Weights of a small image autoencoder.
Model: 2.9M parameters, 48-pixel images, encoder arch nf_resnet, encoder norm none_scaled_ws, encoder depths [2, 4, 4], encoder widths [48, 80, 144], decoder norm batchnorm, decoder activation silu, decoder widths [32, 64, 96, 128].
Training: adamw at rate 0.0047, 12900 steps, batches of 256.
Data: trained on telescope images of galaxies (Galaxy Zoo DECaLS), 149.5 epochs.
Rows from block 4 of the encoder, named by matrix and row number. Rows with one number belong to one channel. Each number is 500 + 50 x the weight over its row's rms, rounded and kept within 0 to 999. All counts start at 0. Numbers have three digits each. After the name is the row's rms in percent of the matrix's.
# convs0: first 3x3 conv (encoder.blocks.4.convs.0.weight, 80x80x3x3, standardized in use), inputs 48-59, a 3x3 kernel for each
# convs1: second 3x3 conv (encoder.blocks.4.convs.1.weight, 80x80x3x3, standardized in use, transposed), outputs 48-59, a 3x3 kernel for each
convs0.16 116:510444485512545442519494493515482498518309466475564508488488493507497468507490481491461484450544461535601500499537487493435512493453494494486492486399476487464495509527511517522441499515484562507528553485551530301525520498521515475547510496533541458520512308517476504499509507490466447511495521504543531540524672556542544558
convs1.16 124:487469525461438542493500486496488515499473492514487489517473500473491510498473489501429488490510518500506499485521527492493483479503513478439493479396478506504494492453486458570491511482497511587491498415471501503493474503500531496464503490503495463512488611469485500479509508500508400490498532493471478530462368523490518516
convs0.17 107:549523455479435496469454461496471496499450547475508487531521469507471502466464541552613559554429526475462389533465475362474543519488460519477469448509464504471514533538528482462472560545541602450464207622512549411540591478554455448528556560503642549506372563446517466496510549545512503500467506446480508503539489468509459467
convs1.17 101:597442607559583458520451447564562491547660507517431510496520476500474530500467454509434381475479469441559495527483497466483576496491460524541578494469553456532455531526520503458567482508480562528497490581493577499453464478477512461503454532513541436570499478413494516441528478537515476511515478453425449623367545520364405447
convs0.18 027:512509511471503500476429523531537522558496516521530550517480517508485487533514547518486529524499499546475533473497498513501461460483498527556523480460504512496522536490437491469442498480504544540513504540484486487566501497525546511511517510536516445479480443407437437503515501505530462490522515511607630604610610591610606605
convs1.18 033:439445444437437438435443432513513515515507509516508524441432446399468419443484465516514515515522517518521524475473478477463479479477477603626611621600615597570579480442484450494481484475462534533533533507537533533530560453523462459514464469458491492491493498496490503474396392395401398426402401421458453460458438469465454470
convs0.19 123:510504514470406459524507534513458496480568489516548512488487495474483449496483491547520507491389543508500488502498451506392532501416486499493505486405467493432474495561515510488477494498505585405470437746534483487477508480526495486514482457550554386486446758511490466469491578534488430510534480506547498536542593593555544528
convs1.19 150:499445469463523535538536480485513476479541470485520485497495502440462486470508529529589462476617466541389447510585495530439559475531537447373496468374478504510513522529475500528493500498516498461525484267565549599463536515489520430509517526497529523474487428475480623476503515487530468509513487513524503497489454531417519538
convs0.20 104:533446419447554533500492494599502482579451607459515495524502499528472513459461532508483508460439544498522523448445495527496473493469531527518516513492453517489507459514473485497475492501486562469531631646516532469457513522499516477467494479460613661532521457463491535409496592497472538515506500511507442488487507483526488535
convs1.20 111:485440506477434555520460462480462506439526513608625513436517516507504539511503527512474427581374489486439439512512509567533498554566489514480516493522514547529529490494510538508459508444467548514432493731462590482613419524480497563502393506526491431433535514634477554593484484491523541548533460556426389456421473465451384437
convs0.21 107:537512505500520509507471491484525492565522505461563487484484512571538483499439480476535476419483454578556528558513518504554515502468521508523517475440484511493503504493530519463507471470506527469489370415616473330660515513519549524531532518523495646517477608579420497587568505468477531555560498570511519502502543518512499526
convs1.21 105:441506509409451544509438469582422585487338458572491611471556540493537497514509493546484456559461491517543526557461519530409481523533541514414510516498480482485500441502517475565540475481546393628494433574474457542495537464491512498473518531520445630473485583483420450484429454500541528460477483462559590515527594536543569592
convs0.22 088:482506493396539468513453396479498525492420533488476561491524478553637568517511534438471555496537432503515415522435558447459433533452471583535463514545540526513442506546520496670583469514551516597513540508592466545620477432450502397468463478449507510494519461623499472490484533558449520488543526503523512555456555469497530529
convs1.22 103:541502520597510552533537552559557467489439501513460484580412440574394412451465466512410548532474496448482496500559510431625533490520489455505472390455434519490494514443485523475510492521522486485496452620412524497490467531518495610555494492526534443548482565528552480553463536554419511509469447509493591576405451517415514489
convs0.23 098:491501582455403502455512524494520479481551502479499480509494499501446483501548530533491450472503399598554480530493541540449437520560519482475510523470549453517462492533522532458456509493488519501511520442574532791598508533534524517528450514508481391510495483551502769361537505506561507505455587489510530527514601507527567545
convs1.23 086:475360528494420502478562475523524503562711513482513537444491503468507489478448488478443404463456544491517529533583531459570580508513516519560557554511584528568526506514418474453455504445513494471530459558514532490510559506494468511487524496520612376494557375495462463530456480467475431518461508487473524463467489516487491564
convs0.24 111:495425473499558423453404470591465520612540478483492479469463476518496487466487473464517509586577434470501412468582508495533470491457451435505517475435501415495501410466532387468511465532497522534509459422425516555443446550502519458495452410449789503505493464527476538449425434513512526483504451514506497533452495495504507504
convs1.24 105:479525458565447601486565437544562669507507514470590434488517491499486541505529495415507465490521454491485458481540534467523420491463512504538497450543513428496453523467369553461586523397378511457497547435285546430572454468492496531528475491555494470388480512623520399525502481458482539471489501541493547587487481386479420459
convs0.25 047:484470540535491537566510503533498512513457506510493538528496505539429486523470489524496514591519508541536536459488526473478513533514490513490521577494494529495511525477503623490501505502516507488539475471505552572544525531527477472481516533508489461532581501480564544513525498497494485503554501510627654604620674603657678614
convs1.25 041:472461502462459473476478469504498488505501504505496479443432462448447473416471462488494524493510533500510530471476458471475449469467448527505463588549600547564536406427403388389405400420417530513532514482513513507522512632534649483551552602503499502480499493487485488483414426406445426396412400427439460474470438492486474501
convs0.26 103:468485543538436447534516438479474543538366512479450481509535508493547485496509429452463488534669553536418513483505486436483464518498468520473531550582526527509510507528492503561468525500475496645530629373450517516357485532510488438481534487535454442430635380515515582545457526456477606527464470519492568467538461486497486462
convs1.26 117:430491482572482488545513520491510521528435499524495519543513509549388432515419431583466480504462445464524461494534534486552535494577558513521504437490494539426501502438431523419461533477446448674530531580434522498457500468492495594463411495502527585525436673443520551523522521519422505483433419552478549566453510563511599583
convs0.27 065:500439462511434419520451478479498451482422461470496504541444506505410495502392511508527459559563479578596552495539538452464482437537527534500508530519504532515505507462491491486501517500528566510500534431461568461478518516544543516538541522539474445524481484495485485481485478525509481500507479544641638599622645587618651607
convs1.27 046:413485450389486432398489458494515533485525537488486515473468440450469439418460410481464464486513491481505489479482506491456497513480500550436518614576611568447541453459436456426403418416387520611591534526550547504545505493436589406503528524513486497498498553513482480502406376404438391433448396433481499505525509535523521522
convs0.28 118:540524548540531490558570477500514534548402447486499533483518483500484516502485499518543467517472516629611500480510544485527493507514491495507536497508510522482522519516598477502499467494528552518416680471520573309502559473510480451475486474545471504479571117527499486501539490435505516511528524465560471491536548537480504497
convs1.28 104:515517588421600447530469565575656593462316564570513564492500531401479487517474444494465548573411534560448517532493506551438513523519518431478463551482546488490471424486457460560467528483429480585448460532348535598429539576540485483520431521547485447610536723410510590487506536448536418443473544471507552564479470582548481549
convs0.29 104:547544443470532545481539502589479500530466536494508500491531456513461499479492527499583445515519539495496494476462501516509504530505544488476485493502439482425534479545487503508489507524505572425533464586514480478577473499533526535583474548476505410454454596461469520481470470457434501494538537526586719563537506529567489546
convs1.29 121:562439520483434534548372432547546521426510394584410513493475484513554483517450491458463414528468375449351504488500525493462537472561547456461532533488477523457486424453458528550468478492427565582491547583620523624590508491484530460501463516542551443500466544449481436599503493516477534489489461554424426545454544457506307561
convs0.30 106:546521454514452481453447486488518519571524529489483529516511469471522444519461506488532544443545573542382555511548520432510487542506499502474499531529561460451549539498509503520487488438506487538512674632571594502462479499520458465558542492518573518495731376502528446514488506485549520495488531536590513536568739561541544534
convs1.30 094:472561548411530577430459518508478524495516433469455498462501507410506489444469525479436505539594469493452460509487494487540485475525518538479434478538543464473546470459477434536535458492455541569525507435351532560499499482481522514474523521489452510521528450334482472563521493479473540563417504496478487495542784557508531563
convs0.31 086:537475498506496515471476486529487476510463475538479477486431467425405453444415485526498510518492471527504495548552533543542542556536549531522499544575556545613541489459515449439488449416445516468466495462478493479481543540533568543523561543522503465519480419470523464471525484510512476522508500512637659621638670632706725690
convs1.31 055:370458433341454412392479446441441460461439459474454450446461428451476459449463463472454464477503500479495494497468495491454473518478481586526545622532537587532536460484445417407420436436425539566588525467510553512519509517513501459465475444470505540508526555503525511474472406443493424450504445467509513525523536557518537543
convs0.32 096:487545523476461417484451399473481518459401490549550480481501498473457481499461455466551534617611583540446534428555432513488446434470459539449495412494461439479512510463464479475487454393498591563475654384452545590421521522488454483467464454473550505499491552558538533470453542540445524518457477500524587548544460528548567502
convs1.32 074:462506512464359530446491582455471482461446590464462562501463510505481507455466501451426543480414511523394476503457511476466476500517494516473478546415501540566532483519520522425461510481516542553485538742482534498519500511501485520509467505517555449487442585645481486558497497443489530457432440510486449469562513511549533555
convs0.33 102:486492509563459507544496556503514497453543536451517530500498550509594487522513513503483459493562477502533551533486476495545533493449479477502501503506452515514525488498505509593384530573490463531436429466492456551448505488419492416477466487527413520566495468681522507467480518500494471493507505516484461548534465434499533515
convs1.33 113:495484501506518412537558500502586511460525510468545544542543513494454503465476479496454450462495452524499499425570572461577546561521515447449577462519490483573539485396549587391511538440553455464509534435539499492484445538520499544540523504518589461504515498471396551497456516507527503486532534532460477541464526531505531470
convs0.34 040:429485509462490494464481514486506534486464487492506542459487531463485517507506562515490473540519497506469517499443498466408491492481483485467483481472512501507499512468475537536514502498506501485506489461470474455524470529573513504530518525500458440482463439459471444461481520516523503507526535516656651612650627611638626624
convs1.34 038:449452439439449444450473446515513514523509504522504524439421443452471439361432441512509516514534526517519516489478475482470472493482485609598610643655628626604556403418468408448468382393424531522530516496542520538535470464488470490430509509504496494491500505478482482469400399404429457419420383422472459468467469482463470464
convs0.35 109:573538493526495425498469485583512473477487456451471513492476503512455491490494457521680549513733545538515477516559524505531509463466541425437448486447517472503519451401400415392443497540481486477521546419509557472451517471494474491498467495506491525548578567493488518512436460561480469534541556480542555540507519559525539543
convs1.35 119:556512513514486491477504492521505542433485499483425464567532541513408449501409522533510479514486476466458509462563553457522554450481456464462494403400455460468445533410529555408495545429517484548533508639607566569548465526546515547556516539489494556545536513556508495514480507487448493507469549486473511471533550505527480448
convs0.36 128:511466515496589487518503481521522513510251459479504496485486501506463472485463462476434494513467482503460517501521500507543508533478507485462509495421508508478521505494493495536444488519494526553519648358495508552484512536513500475517526476526496475512573339526480575515498511504490463525494492491557551530549483557551503542
convs1.36 083:396525525510354427537571539526535533558438528492512500501451479542466467533494482431539432360559472481518499521476518482542514482479512496382477430544480484461487465508445448535424468457495525436526488489450473402463503482573497512502449517508506471504498756502455492465530417477521565465486488492453416563540494558533568577
convs0.37 072:506501645466488650430467601510496503476420474447469488467467528466499524467518561500483491491485513492486543414420437463446456449434466525474482492456368466431444504554585499556563481504501463446496495498509499496530524515522454449482485462470520478514481456466553483532499480462489415432456452500499492492506494494508484479
convs1.37 079:521512602483516552472472473477479460529515520523509506418437481480512539526546591464517580559555547526527501544517468553519495559545487519500508536567553489517591479502523487532531483525535481525525500528494505535505532547571516537574489505520519534473499503508529472524517516546558547566542532532479479554508520590561585616
convs0.38 106:539448529568466460485472501511460457461545428516494450488473481435491463466513451538541500553690503483529484470541484441511484435543533503495563508515521535511487481453512379550486497550508542603432515430471474520516488532488474488437488524526472382547452659473515506478482499528486455535497507542507572509517503542509516494
convs1.38 107:470494474513489378486522521537484454678463599560468494463488526523482555495528553488449468446412390497508462597464491543495521544517547489447497488504512447439478482489508486500433492509495528517509560547555437458491574511487579506452521469473473516527424557358485513457499488497508545484487440494481557553570541498465559500
convs0.39 098:489506481520380598357495530458455524399517506568428509473488481505448471469448521562505503483431533420421469474519452537531494529537437531529493483478481503492523477478510518457493522433528532591459423604511575611469572538544555526462519491447570478622470681471541406533530577546574485501562517543508480484491478503541489472
convs1.39 109:448506618461540524448481537447547503562547502540572468400473525491584609495570581501466570461529515496483466590451471526440462571470475489474491535515468513502498469512521479562513442544555504606457554470449531471513573500485537488458504465441506465551458625426607416508502441469562495442552475487505503495608458499471482490
convs0.40 083:471455482460493489441464470536483487486443481517499494460445458438431460447420479496493487507482448494474498537557528542514565557518530519501477530537524589595556468498527441464476436438456527484496517482488537517496520542553537514552556548515490443505491443422511442454517497533507472541526534520648648605669661638701688662
convs1.40 053:406464449390454423411471436446435480437411477488457473431436419464489482459473479495469488496491496497507498505472505485449488508472489592558534613527553598535519445463439392388393407407407550570578506479517532496511492498517465477477499450478520540519522563501498503470476428440470423471495451464536552570553557610551558575
convs0.41 075:598485544538434515526403483431443456459471496515499478439437505417401472463437496489458509429424465482497520580502471626565488613558490540522498483459446482472486504481504496426483477418471529463554476423437532441501560515473523499493471490478536518493469434475535480523563490480524484435560494487489491467495510475514514484
convs1.41 086:519591553460548553464489506455439472520502495535546559396481526464535568508555590422508530501543501577535510601445421590444419587468429553501440584537466528506483500585583460563579451526576477492487482507493487509484576525491546510474514476443543539459578517503566506479497431434624517458610525447530486475533505496507478492
convs0.42 068:441412476467448490522452552503548498490446466513464472530463528478430439505409498518559485530520494517530516472496510474524555513555574513514516504538493563557532464479488453466506447418435511486453469498456496493438497456485491471475524455478463498473422515485501485452515493528518520536557495555589614574598598561617670621
convs1.42 048:427466452421476454437493468507496506500479492497479489463457426426493396431443414473458462485513490495504505491488486493462480506490479582555583595561588557514589444454466403464428453484502530567569493462493522501518456445432437395523470483498487525512512546516496496501452420405472405443470409427472466470478466496464473491
convs0.43 117:559509487487467494498494514511492525488552473455572489494479422491487455498523473636542551575519501531451573470587510544542561523483495529526536494498494513499509510538477478520510488483501662437438511616498467591519529480508521497549514495451690468650474774413443282539518560530508500504489411511507492521505520521538519485
convs1.43 111:526424520394428452443446390490560504492426544487438528482494461516546485510471493512560418453585444475436446571529554517468514536461466488476476540487503474516493478529457506506451485459519511511476550437595518642465508543571522496491433500471482364440552440461512555405484526495501487540516558475468488576554487525491486512
convs0.44 100:457472451506426442517524487499499491527353573525440466498477519518525478481446475486521529561608499497580496535513510511563474495521525478482468486520553482430494515474514490528475466424386483609589529615436504544419470488474524525501507522503466401425573374525515439491502469478504526453529531518557558556536466615552550535
convs1.44 107:473548431384559478503507487497515451504467493424484496472511497501575549537596584508472497452533554559465523509454477581507484526500494586504513573567468499472422542518511460554551461490531435564553464383602473486482499513479568507454525505471479578463665306488533511481486409474587552477571515454503446467486526465536497516
convs0.45 114:441412447441458500404450444537465570564492607507427463502511477555504515495475532401551487416430455473506495516525493477538454489499481495495471513504501500471530475485497498497496486511481485558557434707681496525520486506539532574491526489469544617487502498443536487442492513440483561432500442462507517509497503495510510524
convs1.45 117:515594517557563544520529578547565502437456474469480483515464480479442504462524515545561562439570514489565489496546482517439474473424473483461527499454491546486502546459439452429412541476390426417486611567484557522474450480482488470524497482537503563485539579601530567554481529497520489500541516505495429435601485464555509475
convs0.46 123:506531535438420502485465515499557515487471534509496504499482519488529470509509499498494491511493626522536487501411531483533472495494511516483503500461479496463486509457503490542522504518531459518526453563398479512486515511469521440524481499531498681442468327524510548481507499494509462487508481492533535570558378528528568532
convs1.46 128:504478482499530486445608552492522552488625503495461453457476423504520457486463505511445480483521464490457487572549507474482535535512507507493549468414452555532535520527508501459502529479520524558547493351544504400483529534502505464500503506532531552490524349498552474457521540540441446515503450514552550453509462496519500479
convs0.47 111:498492473550586421547580527535475515457356472507551539481505502508541484484493513509520471560608440469555501501545520500347553501497481492480518497453509510537460496465495493653461461504439469565417618454546534477520473492495485514558474471487448262534477579504517528508476531454460496499499504504534477556540613538538541537
convs1.47 112:418429460582437361474563450447485447591575565449603431447503505542445437448424451497442422458575400576512477507549496485589534488511475497545555448587473520578500475510457503484419555472558483543454518455566556358559475536514474505523449364475492506538484446497535494513517539564485501554525518555403506517417605533424599542
convs0.48 046:454460469499467456461423465541531541542450500461468490525541557520527534515458531498548480521562451512520550494482506523499478484510585478445470488460464537523483496493504504527521446519466497552494502411488501530476561545542507537515516471516408396450417452449471489454521528580562473570553492522584587543627613554604582613
convs1.48 040:425458436418468424441464427490489497500512503493478491426459433416502487439477440509487497504525508513515516483491493480456485475462487572571572585583598621604528491499486484524487495515507518556534521505523528518520469519500511471450500579516483494498498513497489492482420387418428408446422424475484483471509488492506493497
convs0.49 115:468488508435527462483555455506448520524360486507441507488485515508484487498445461459446532497454526519450487503502495459499499495515485499504489439510476487417478514517480511477436467468496595565510535595541546552513491524515519426491486492473495495521598504525535522558502545480438486506486468505541490544564448542572487522
convs1.49 097:485490582488500583451522486499636476541817433482561549493552526537497496516469530481432459402435476480550477507520479513612455520583489425421431498461455455437536507519428518507460511503464512574448548573474499476515471475479477502463501525503495477556472384518528519567481518484476596483483452508472441427533555367441449381
convs0.50 111:503498445510468501477467483503510467605540477467464525462479501545567471509491511461542518445579530527431516498550503419585480484489481516509493522471496474481492486538497484526559447461504469516522540558545524405504485522495455475555518538508593541507776415503473394494538510489512505535475528508571509546581815576560533535
convs1.50 117:505520467460577609466469485529510536528614466508535457453480493419507435456480446499447497548645458501483410494534510528550441505517503496421557507518514553529527437430505523493530536505491494567518529472462529495490504507489513477459503502501504504502509403397475536518478466465501449501451441529500476493521822587510540553
convs0.51 099:430448413405490321445441373534437466445599481432527559511495515556535379534443500435442486565550405543369505459507484472527511489500501500406510460513486508508485506500505496556407494519489420495518514438440506524521512513503522535515526525513545488486556493423532528437545561491515483519548508553505493534547540542458542544
convs1.51 081:480525450442504463493590407472585513510579539478464485425457502471484502483471486471521492473498469509527518500481489502495482511492486580515480599542440583477435460408472426413423492468524533421429514308398513511405504480516484500499495480460526432451498450356516538463496556576526516443500466409524442488545485469518474506
convs0.52 126:526479508462577473495520494532507512530069471500540508479483529497491452472490456509428465515398474505422514473509500478533511514487502502487511495496503501502506507481505499548407493474491522567539561253459503433498523496504528447507497460516498522483517693556518523492484537503464556522487494479551564532533154536548625530
convs1.52 108:487454453518413475474485500494492512561254502490457520548488487517472458496500445456551422439564486515504500471554506463524515477489497450448495422571468480492491512459466453500451467480501515393490529602547494511492442513506481540515486519502465497441455572516526408499493502488491580522478520484484424540487398510532532529
convs0.53 077:515479417498501455530533518506491495505444488495479527560492499515436430534459465488461447497465435467470465508501505515494531549525562542524512527534515557591546459470552460537537428445464543523485498473501547538512527572563528539538537507481467430441465458465503413457477480491497476489498497488616655615626631640641684676
convs1.53 052:381460468364442461399486475481447503486458504461439488411449450438474506421462483473450449464495492481509494516471492504456473526479491556530526638554563576476480389419423374392398375407415528590602548527507539495512494494493589484495491529465476530500522582512493511485429414436469439442455418433556549552582574582554549553
convs0.54 094:556457457506556524471401416550497518573533545514502501504524527490513579513472401518454498465494496529542507485492491487455482518530508521524456529534456527508475416459530494582543528498508464541521595420551534415514473518496519479533448444428530469486530477608533423504442450515491463480499496560567523500427517537498501498
convs1.54 093:474540516484525522468528545545437469542442532553517419512466460548489536533505410436543426452509449538477417494509594519515448502527591519520515493550543493491494502530505482444556525419370528485386510600415504502526546561528534459482493504500447464528448499480513490524439460469463502530502502450391387467491417428435506424
convs0.55 083:404491463485548515483557479545523520496509514495504495504550493538646506540611493510507581539612606534532574506464535445361464453350445515517513486578555451514506465577520489762571516679612516542520447526541458590506450479476484421459487459471530533495529499548473525481504522532450489547418439479528495518500471513478470497
convs1.55 106:509412521531464450548484468568525539501479462510468483629505498563443427493491496559506471500450426415478468469557517467575554554550537457549533453497482432474498430445431490457421449481484461492454457480487496479443420490493428509502463481492516502471458488470490500437450557508411499534414449522448503468462499510441457460
convs0.56 089:483467428420459549422417529554463514565526500508508426529460471485471456470491466526466471498525413535549430557450478544535493486581539512477488532452451519581437491518475367471504368468480516501554518615400525478499473516519518522560481470520563360493427619644444385446513520556535549413529545462566607552588589600570550550
convs1.56 067:474523453468545429494512449518432412529546524549515484470483477507451474518478468528506532469552536483471506493476479596488464532529519516494537566565473559460518458450488445518422481476421434520476506361603574510529548448477534479471502481495532476536406374478433453468424476462514508433516362449495494458539480477472483499
convs0.57 110:493483540513361457484402445495505440494453578450533395507518534512533453501525433521511484534526545484377357457460485470470491469521516495489505502506511512498450496506502473578396482558451476490464460415533481522631528516504511489446517491499487520562505479653502528491491509558512523490527485405511492497526508519521535562
convs1.57 118:596626454553572469481577498581497526359527517547517507511500466538443461483447454497582464541511440445493487456527504500502536519517505482507492397488481443515535474459456584435481431495501515461498482396506505462467463484510479449491512491481513498475361453449480495467546474485538478497547514541525547572364595555518561550
convs0.58 102:494497463554485408478532421496507517530501518487441478478496505473537510510552431559573537572402460526394438485480492513464522491412438433530496484569510495468460442466471456555519529631514403403512410508539538599602465494515465425509475478512526545439498535525518519575460514500511527501448502522531566536559504536517495525
convs1.58 123:645543561586495509502475496643604438495515418466425449571516475515447461470470467492489514496498502534525538491568497513556497473456493481507471453501492439501476455465455498487502475520433503459565461444552496459486451483498478511520504479490501538467494420532496467478427455507420521555507545575498526501469531483535505520
convs0.59 118:496485512420519552470495509470510488468545522509489485494524501477484480502480464502506531483493508510485490483494527499476513496545499513501506486452520502485502511484478522461526523477529470516501446647450490573475542536485529486491523486503520581515498206481501518509516472494498450453503469468516493541530768553545505553
convs1.59 091:453448515462542534483432472473541462512466500504482451521497490506529473507487486517539467516671496505603516451506518459481539450524501493435505459501459475486483489496474494525488510474515537421518550412559517503521491542497504495518486527506483450517482294466442419451493487513482481487462478494427488539430430566566485553
convs0.60 124:509550538464509447516528515508519492507379533530527508504507533487482469495476510551538511537582609515577525529477507491605455500511537507499506490482511465478488499524492485477464548485498485593549478438274477536448535510476542442491532478539470445440479185531517548527506497507504482494510494510540544539528372635517528554
convs1.60 109:518427468499504438423520484519531539460506496488487482438413467477521483477432491421515482483367474465430412505522504473610492584466514461451533449432518547443544470466513510410493502490500618578500692598508538515545510493499482526518505511542512465563472440524619448554519542522516477500507504523477509444553477423619424385
convs0.61 092:484461577442415561492485548496488521512504499532492515476460540457498522531516583536520533575499519565526548473406500534458440594532487503500540531532513535485497492498552500529514513466528601569531492496506520452501455426491417416474479489509512469480530493483558544590496501491593545479560530524482509489494489465554520467
convs1.61 099:506551592487545508494482577453451462480504538505506505426482543463537575509557604405422474458508502524490536540466424558509468590559451535502478550516526573586569483541584470522557462510522503483469535485484511491462455402425450444455437457445491496534519536468530495517475469463571555534645599530484467428503464490528527570
convs0.62 107:542489521412555533482525450564541493562378557502416513513499496497498580489501517583544559522436491460486498446526483502540510481498489506491527525512486518497542472532524469523511495451509543500409543736559492446526464502512470534487505527459586504556562668465422468453537534439486536445473500482510425510505500487517498520
convs1.62 110:580452587538361636452373588540408469502564472509576502484491525456514494521485530490390388564449468540550428487472511536479509523508482536477562533495564534564530482476449480508449559481426597517493561703459529423476497453478492515507548555546547326525546596531513483558482502506526467576512463448448388488504425526445461468
convs0.63 076:576486486500447496517418452468444480500493520518547522456456499460389492449431491449434432407380488452532494553531458598626488669592478532498490513456469485474493509450490502403487499403478496465477553505486564414544537528504511531483479519487521475467479448399506482564533499480569521487531528473489474450486487481510489492
convs1.63 091:524592553439558558416477500403412435456481486504521517411489538463542565500563585423474494491556531589584497587448444589438435562444433552486459586528470556517494511560571482550576461538573492510500530570475512530548563512487551491474517469456523491532552562515535487523524464475635509479669539479544484472559507489543478481
convs0.64 041:453425484442419483413417503514507521519493504523517511505505543486518547491523519518492511531570527526534526510476488494441455495462495497487538491581517474526514462453455462530484471488483552511602501474575515535583546549535541518519511537550485438524474479523500495563522518536551533534542522579603593589617583594617599599
convs1.64 040:415435448413434441416435443536521515540531522544531526414452470439477452463494471500510511502513512508518518515503498521507499524513512596432496589583490580571601352382420352417408352421431517519522522515523517519519504462429495465504511484448494492493499499499499497494446411392471426416494459435502495483509490491521493490
convs0.65 077:501527530502550520473442489487504499438460494519532543571658558550645543481462456480461519537522561481472473466405479472454490555535500499511489483504521513516532495626571559689599423438486558549566529522561492447496487507546473521550495580590582464531503535531484421533469483505478458519502502541521485486520479503543521513
convs1.65 093:484537552469513616506514540542449494523494440509527477560554475590521473607567558464525509425489574506491506496469499465561472440485462472424370362419395502534422477519496519487545493524509397523504528584485524554511415476467485548531360416505489558436559536525476490523559527546438543503461475431508506521419479468448490485
convs0.66 083:475364344459409387472392458408451474516487443461476516479465312489445465494495528531423439551473470515522546535517484574516485491445424535527532564548503433440473470457467487446445480473497465453476426471489508489511528557503548519460483490503519468471495500445495420491570554555595565472490464446617543547627590564553537534
convs1.66 076:518518573462541525459531455493491459495637548449570516460549552447586615497545594438503509437591589518488455561531525590563528566502496608597517636566496612545461531572545464510608468498561562406448548540566479400518509479473553515485550491459521466519555495496529458509526511514588550513581554500466454464514520480503477442
convs0.67 117:491502528428527511458479502463524494507518516526462494490498499476486484481463473489496499511512536508507490489464524484545476510524521500499510486474503498484493506492473496462525520464533468527495488512436485592449528526490525447503503499526500651480490254481498554480517482505514462456494474466535521570541584584535562580
convs1.67 114:489496454506499494471523499526480492531610521496475472490486463505508462447476448509486459493639484514452490482532515477506489512491508465467480445504433504503493477515488508460520497513466534484475477553489494466499498531505478499517490477523532482501501116515495489530498538512431487497498438494492544509476566519550491503
convs0.68 112:449465403577538534555508515503524519551409531494524526521490477530530552478479490530533473589529555533595536552509472494509541529504469458432514496518526492500494509473412442508506514481495412593476548521469459549444467513489502528487506495435427373517511430370454549499474493421449494487400468509479504527533515567506520568
convs1.68 127:422456436450524404544560443428422484404518462486441576523479508502524508530505518600511434582538431556426475563598500479500524508533487494522480541529489494479484549532443472532405496424514408538532403442501512513512509540514481546560400514488533528442565411507484557511476541505460466555522468489577617498615583495652567509
convs0.69 041:497529543474541506448508500535504533518526581525499522469466504469445472467457499516520495532492434509461473495491507498478465497504486506471495496488509530507478534517532508495509502470482550481497459473477496548473552569542565555533551542507501525558486468444496481415492496537527505507558521496605605594608611619616624627
convs1.69 041:451463446453481433448470444512497506515493505517508512398446416443452434424435440515508508516518512515520514489482478492465481491483482507492575615564582581621534415467435381418411462411473525525531507519540526526531563513574550505482476462428493502483495514486485509470429415427445385420440406442454461474471469482452468468
convs0.70 111:524478491463511399516518502474482517490452480455586510516493519515522463500483478532481491477552498538678495495503496502403485470411500498497487478409491498495505506494489514557463501501482548508551558501508574177502516500515502490540513490526514466519523487537469475508511529489465477524470518497513552528517451542507617549
convs1.70 155:510448451486557508433459460467532603483614484525519562470496486465514529494476488562503448526556465490385467493456493512555520523525544497393527548464531506498506457439487507488440500520509523701479542450590482541519485531540493512494493529507504599570495421584519454512481490515504449482491486507600550529538420441518543437
convs0.71 123:468527491464503465488488507519419507501572481502519506503494506499480442515511476528504510489473508508489476486514476486358510507468501491500483482438515480462459498520518511410442499466514544416482461620500476728452507478512512466534529538555515318496443490489492585465503550531503447481520478498545528548522486621524535545
convs1.71 138:555542516507502527514552535501512483434528489516550502494496475456457491456467512532446454465483444455437435515581521549505512501507555432532487403372457472535543503513510529453504484502503566405484503420563548606464511508517505528505502479547525387467527548486474601493513573498508431547516506528520559500520388415421542509
convs0.72 109:454519457573467507540457537438493504399517485418530558504499510493571453523555448529515494572515553565521588493502528432530529465483510439511459468527462499493528498495487510585441469546483479563515451417460446576444541524536522508512534518523457459521486455568523573532495528551542495516538507504485488516499495526524536494
convs1.72 098:413561396383597461459482405514498601614491534476445519523544549483536544497529530501473420494453439544452509559509498530466492506519517521540536544570507512533492530507533433448471442451485358414484492345513581559403478530551492497501490486500502552422477400358529600467535424503528525473484527539439415538457458456502469538
convs0.73 108:467493489582455418555468496495445503499510486463504475555554509533485471526474475474459436571598537551421526513484483485446501511535535490480494545569511509527519521507489487553486485535497415639477526562452519679357529497508521457509535496538427473461500471563497576476519461499512527502494533528493517533512549545544555503
convs1.73 112:517466456593490367543527425504572522507433537450433502551488469481391467535440477508573470493575467548479461443467519448542543485578508452464441481427433480555503494425412496415450502408521484512486461416530500486476431328479405577533421502510498577483412420440500545407420440522442499447440548560370594534459593544528619536
convs0.74 092:466520469282513528301490496511512545499394560496411527455548511437560543469566542497472449465487442444636505504416444391452471430413464503487485500529485479567523391546528416609512460635542496542534499599529516410476510487514467485500459505489433549504442466586470491498510490525503532539419517478560529485558492430559531500
convs1.74 096:521387478522410460481497450501436517523544504552593514627580492620587487558505477439601491508493502516491502402464502422515506491576519506569485543495556563495535586603483602561470526467441614542537590635501521501510458461536473495484546519452513481504534570520530574508469510443491514475531555484413433498403411508446495513
convs0.75 115:452448493515489454494487486507472531554489480530445506489503504488516459468458464568452488496599444508543468452499512441144508499500484490490489492366511437422503483498490485519398502464528542510481516400507512561530499514483480401524482511547542504534492409516515477520445484488476443496483444462561517535582584566571546530
convs1.75 117:522471542519579556498502467552525536545621494483544554445483509532481529434497445477428420443568526509460476497575517470556505497493541401504504446479455508523537485493489505418517542518524479542549547395522492462505469532511500540511513529521469514475415514479500529460476541478520583433513441542533536499476544524374616502
convs0.76 095:486515466411458458487541551566488520454459500489481524491553525515606518536480494554508618447555638436478497478503504415418460492439494480514495504536543498524524471510514506543524504507533533534483608596481509551481512448519501425500474476537614481484564408441533540501476510481495589550472495472524465494498546532513507514
convs1.76 121:475416432564437497459481457482565503463532551491511446535514493499421438515447469480494514475428516473478539479515548507625566489504485446548543385428468450526541426477463469443455477479501551516501483453440515514492430469478463584513458547474534510538502440498504516460487529565387390463472526577514481518496478518482510482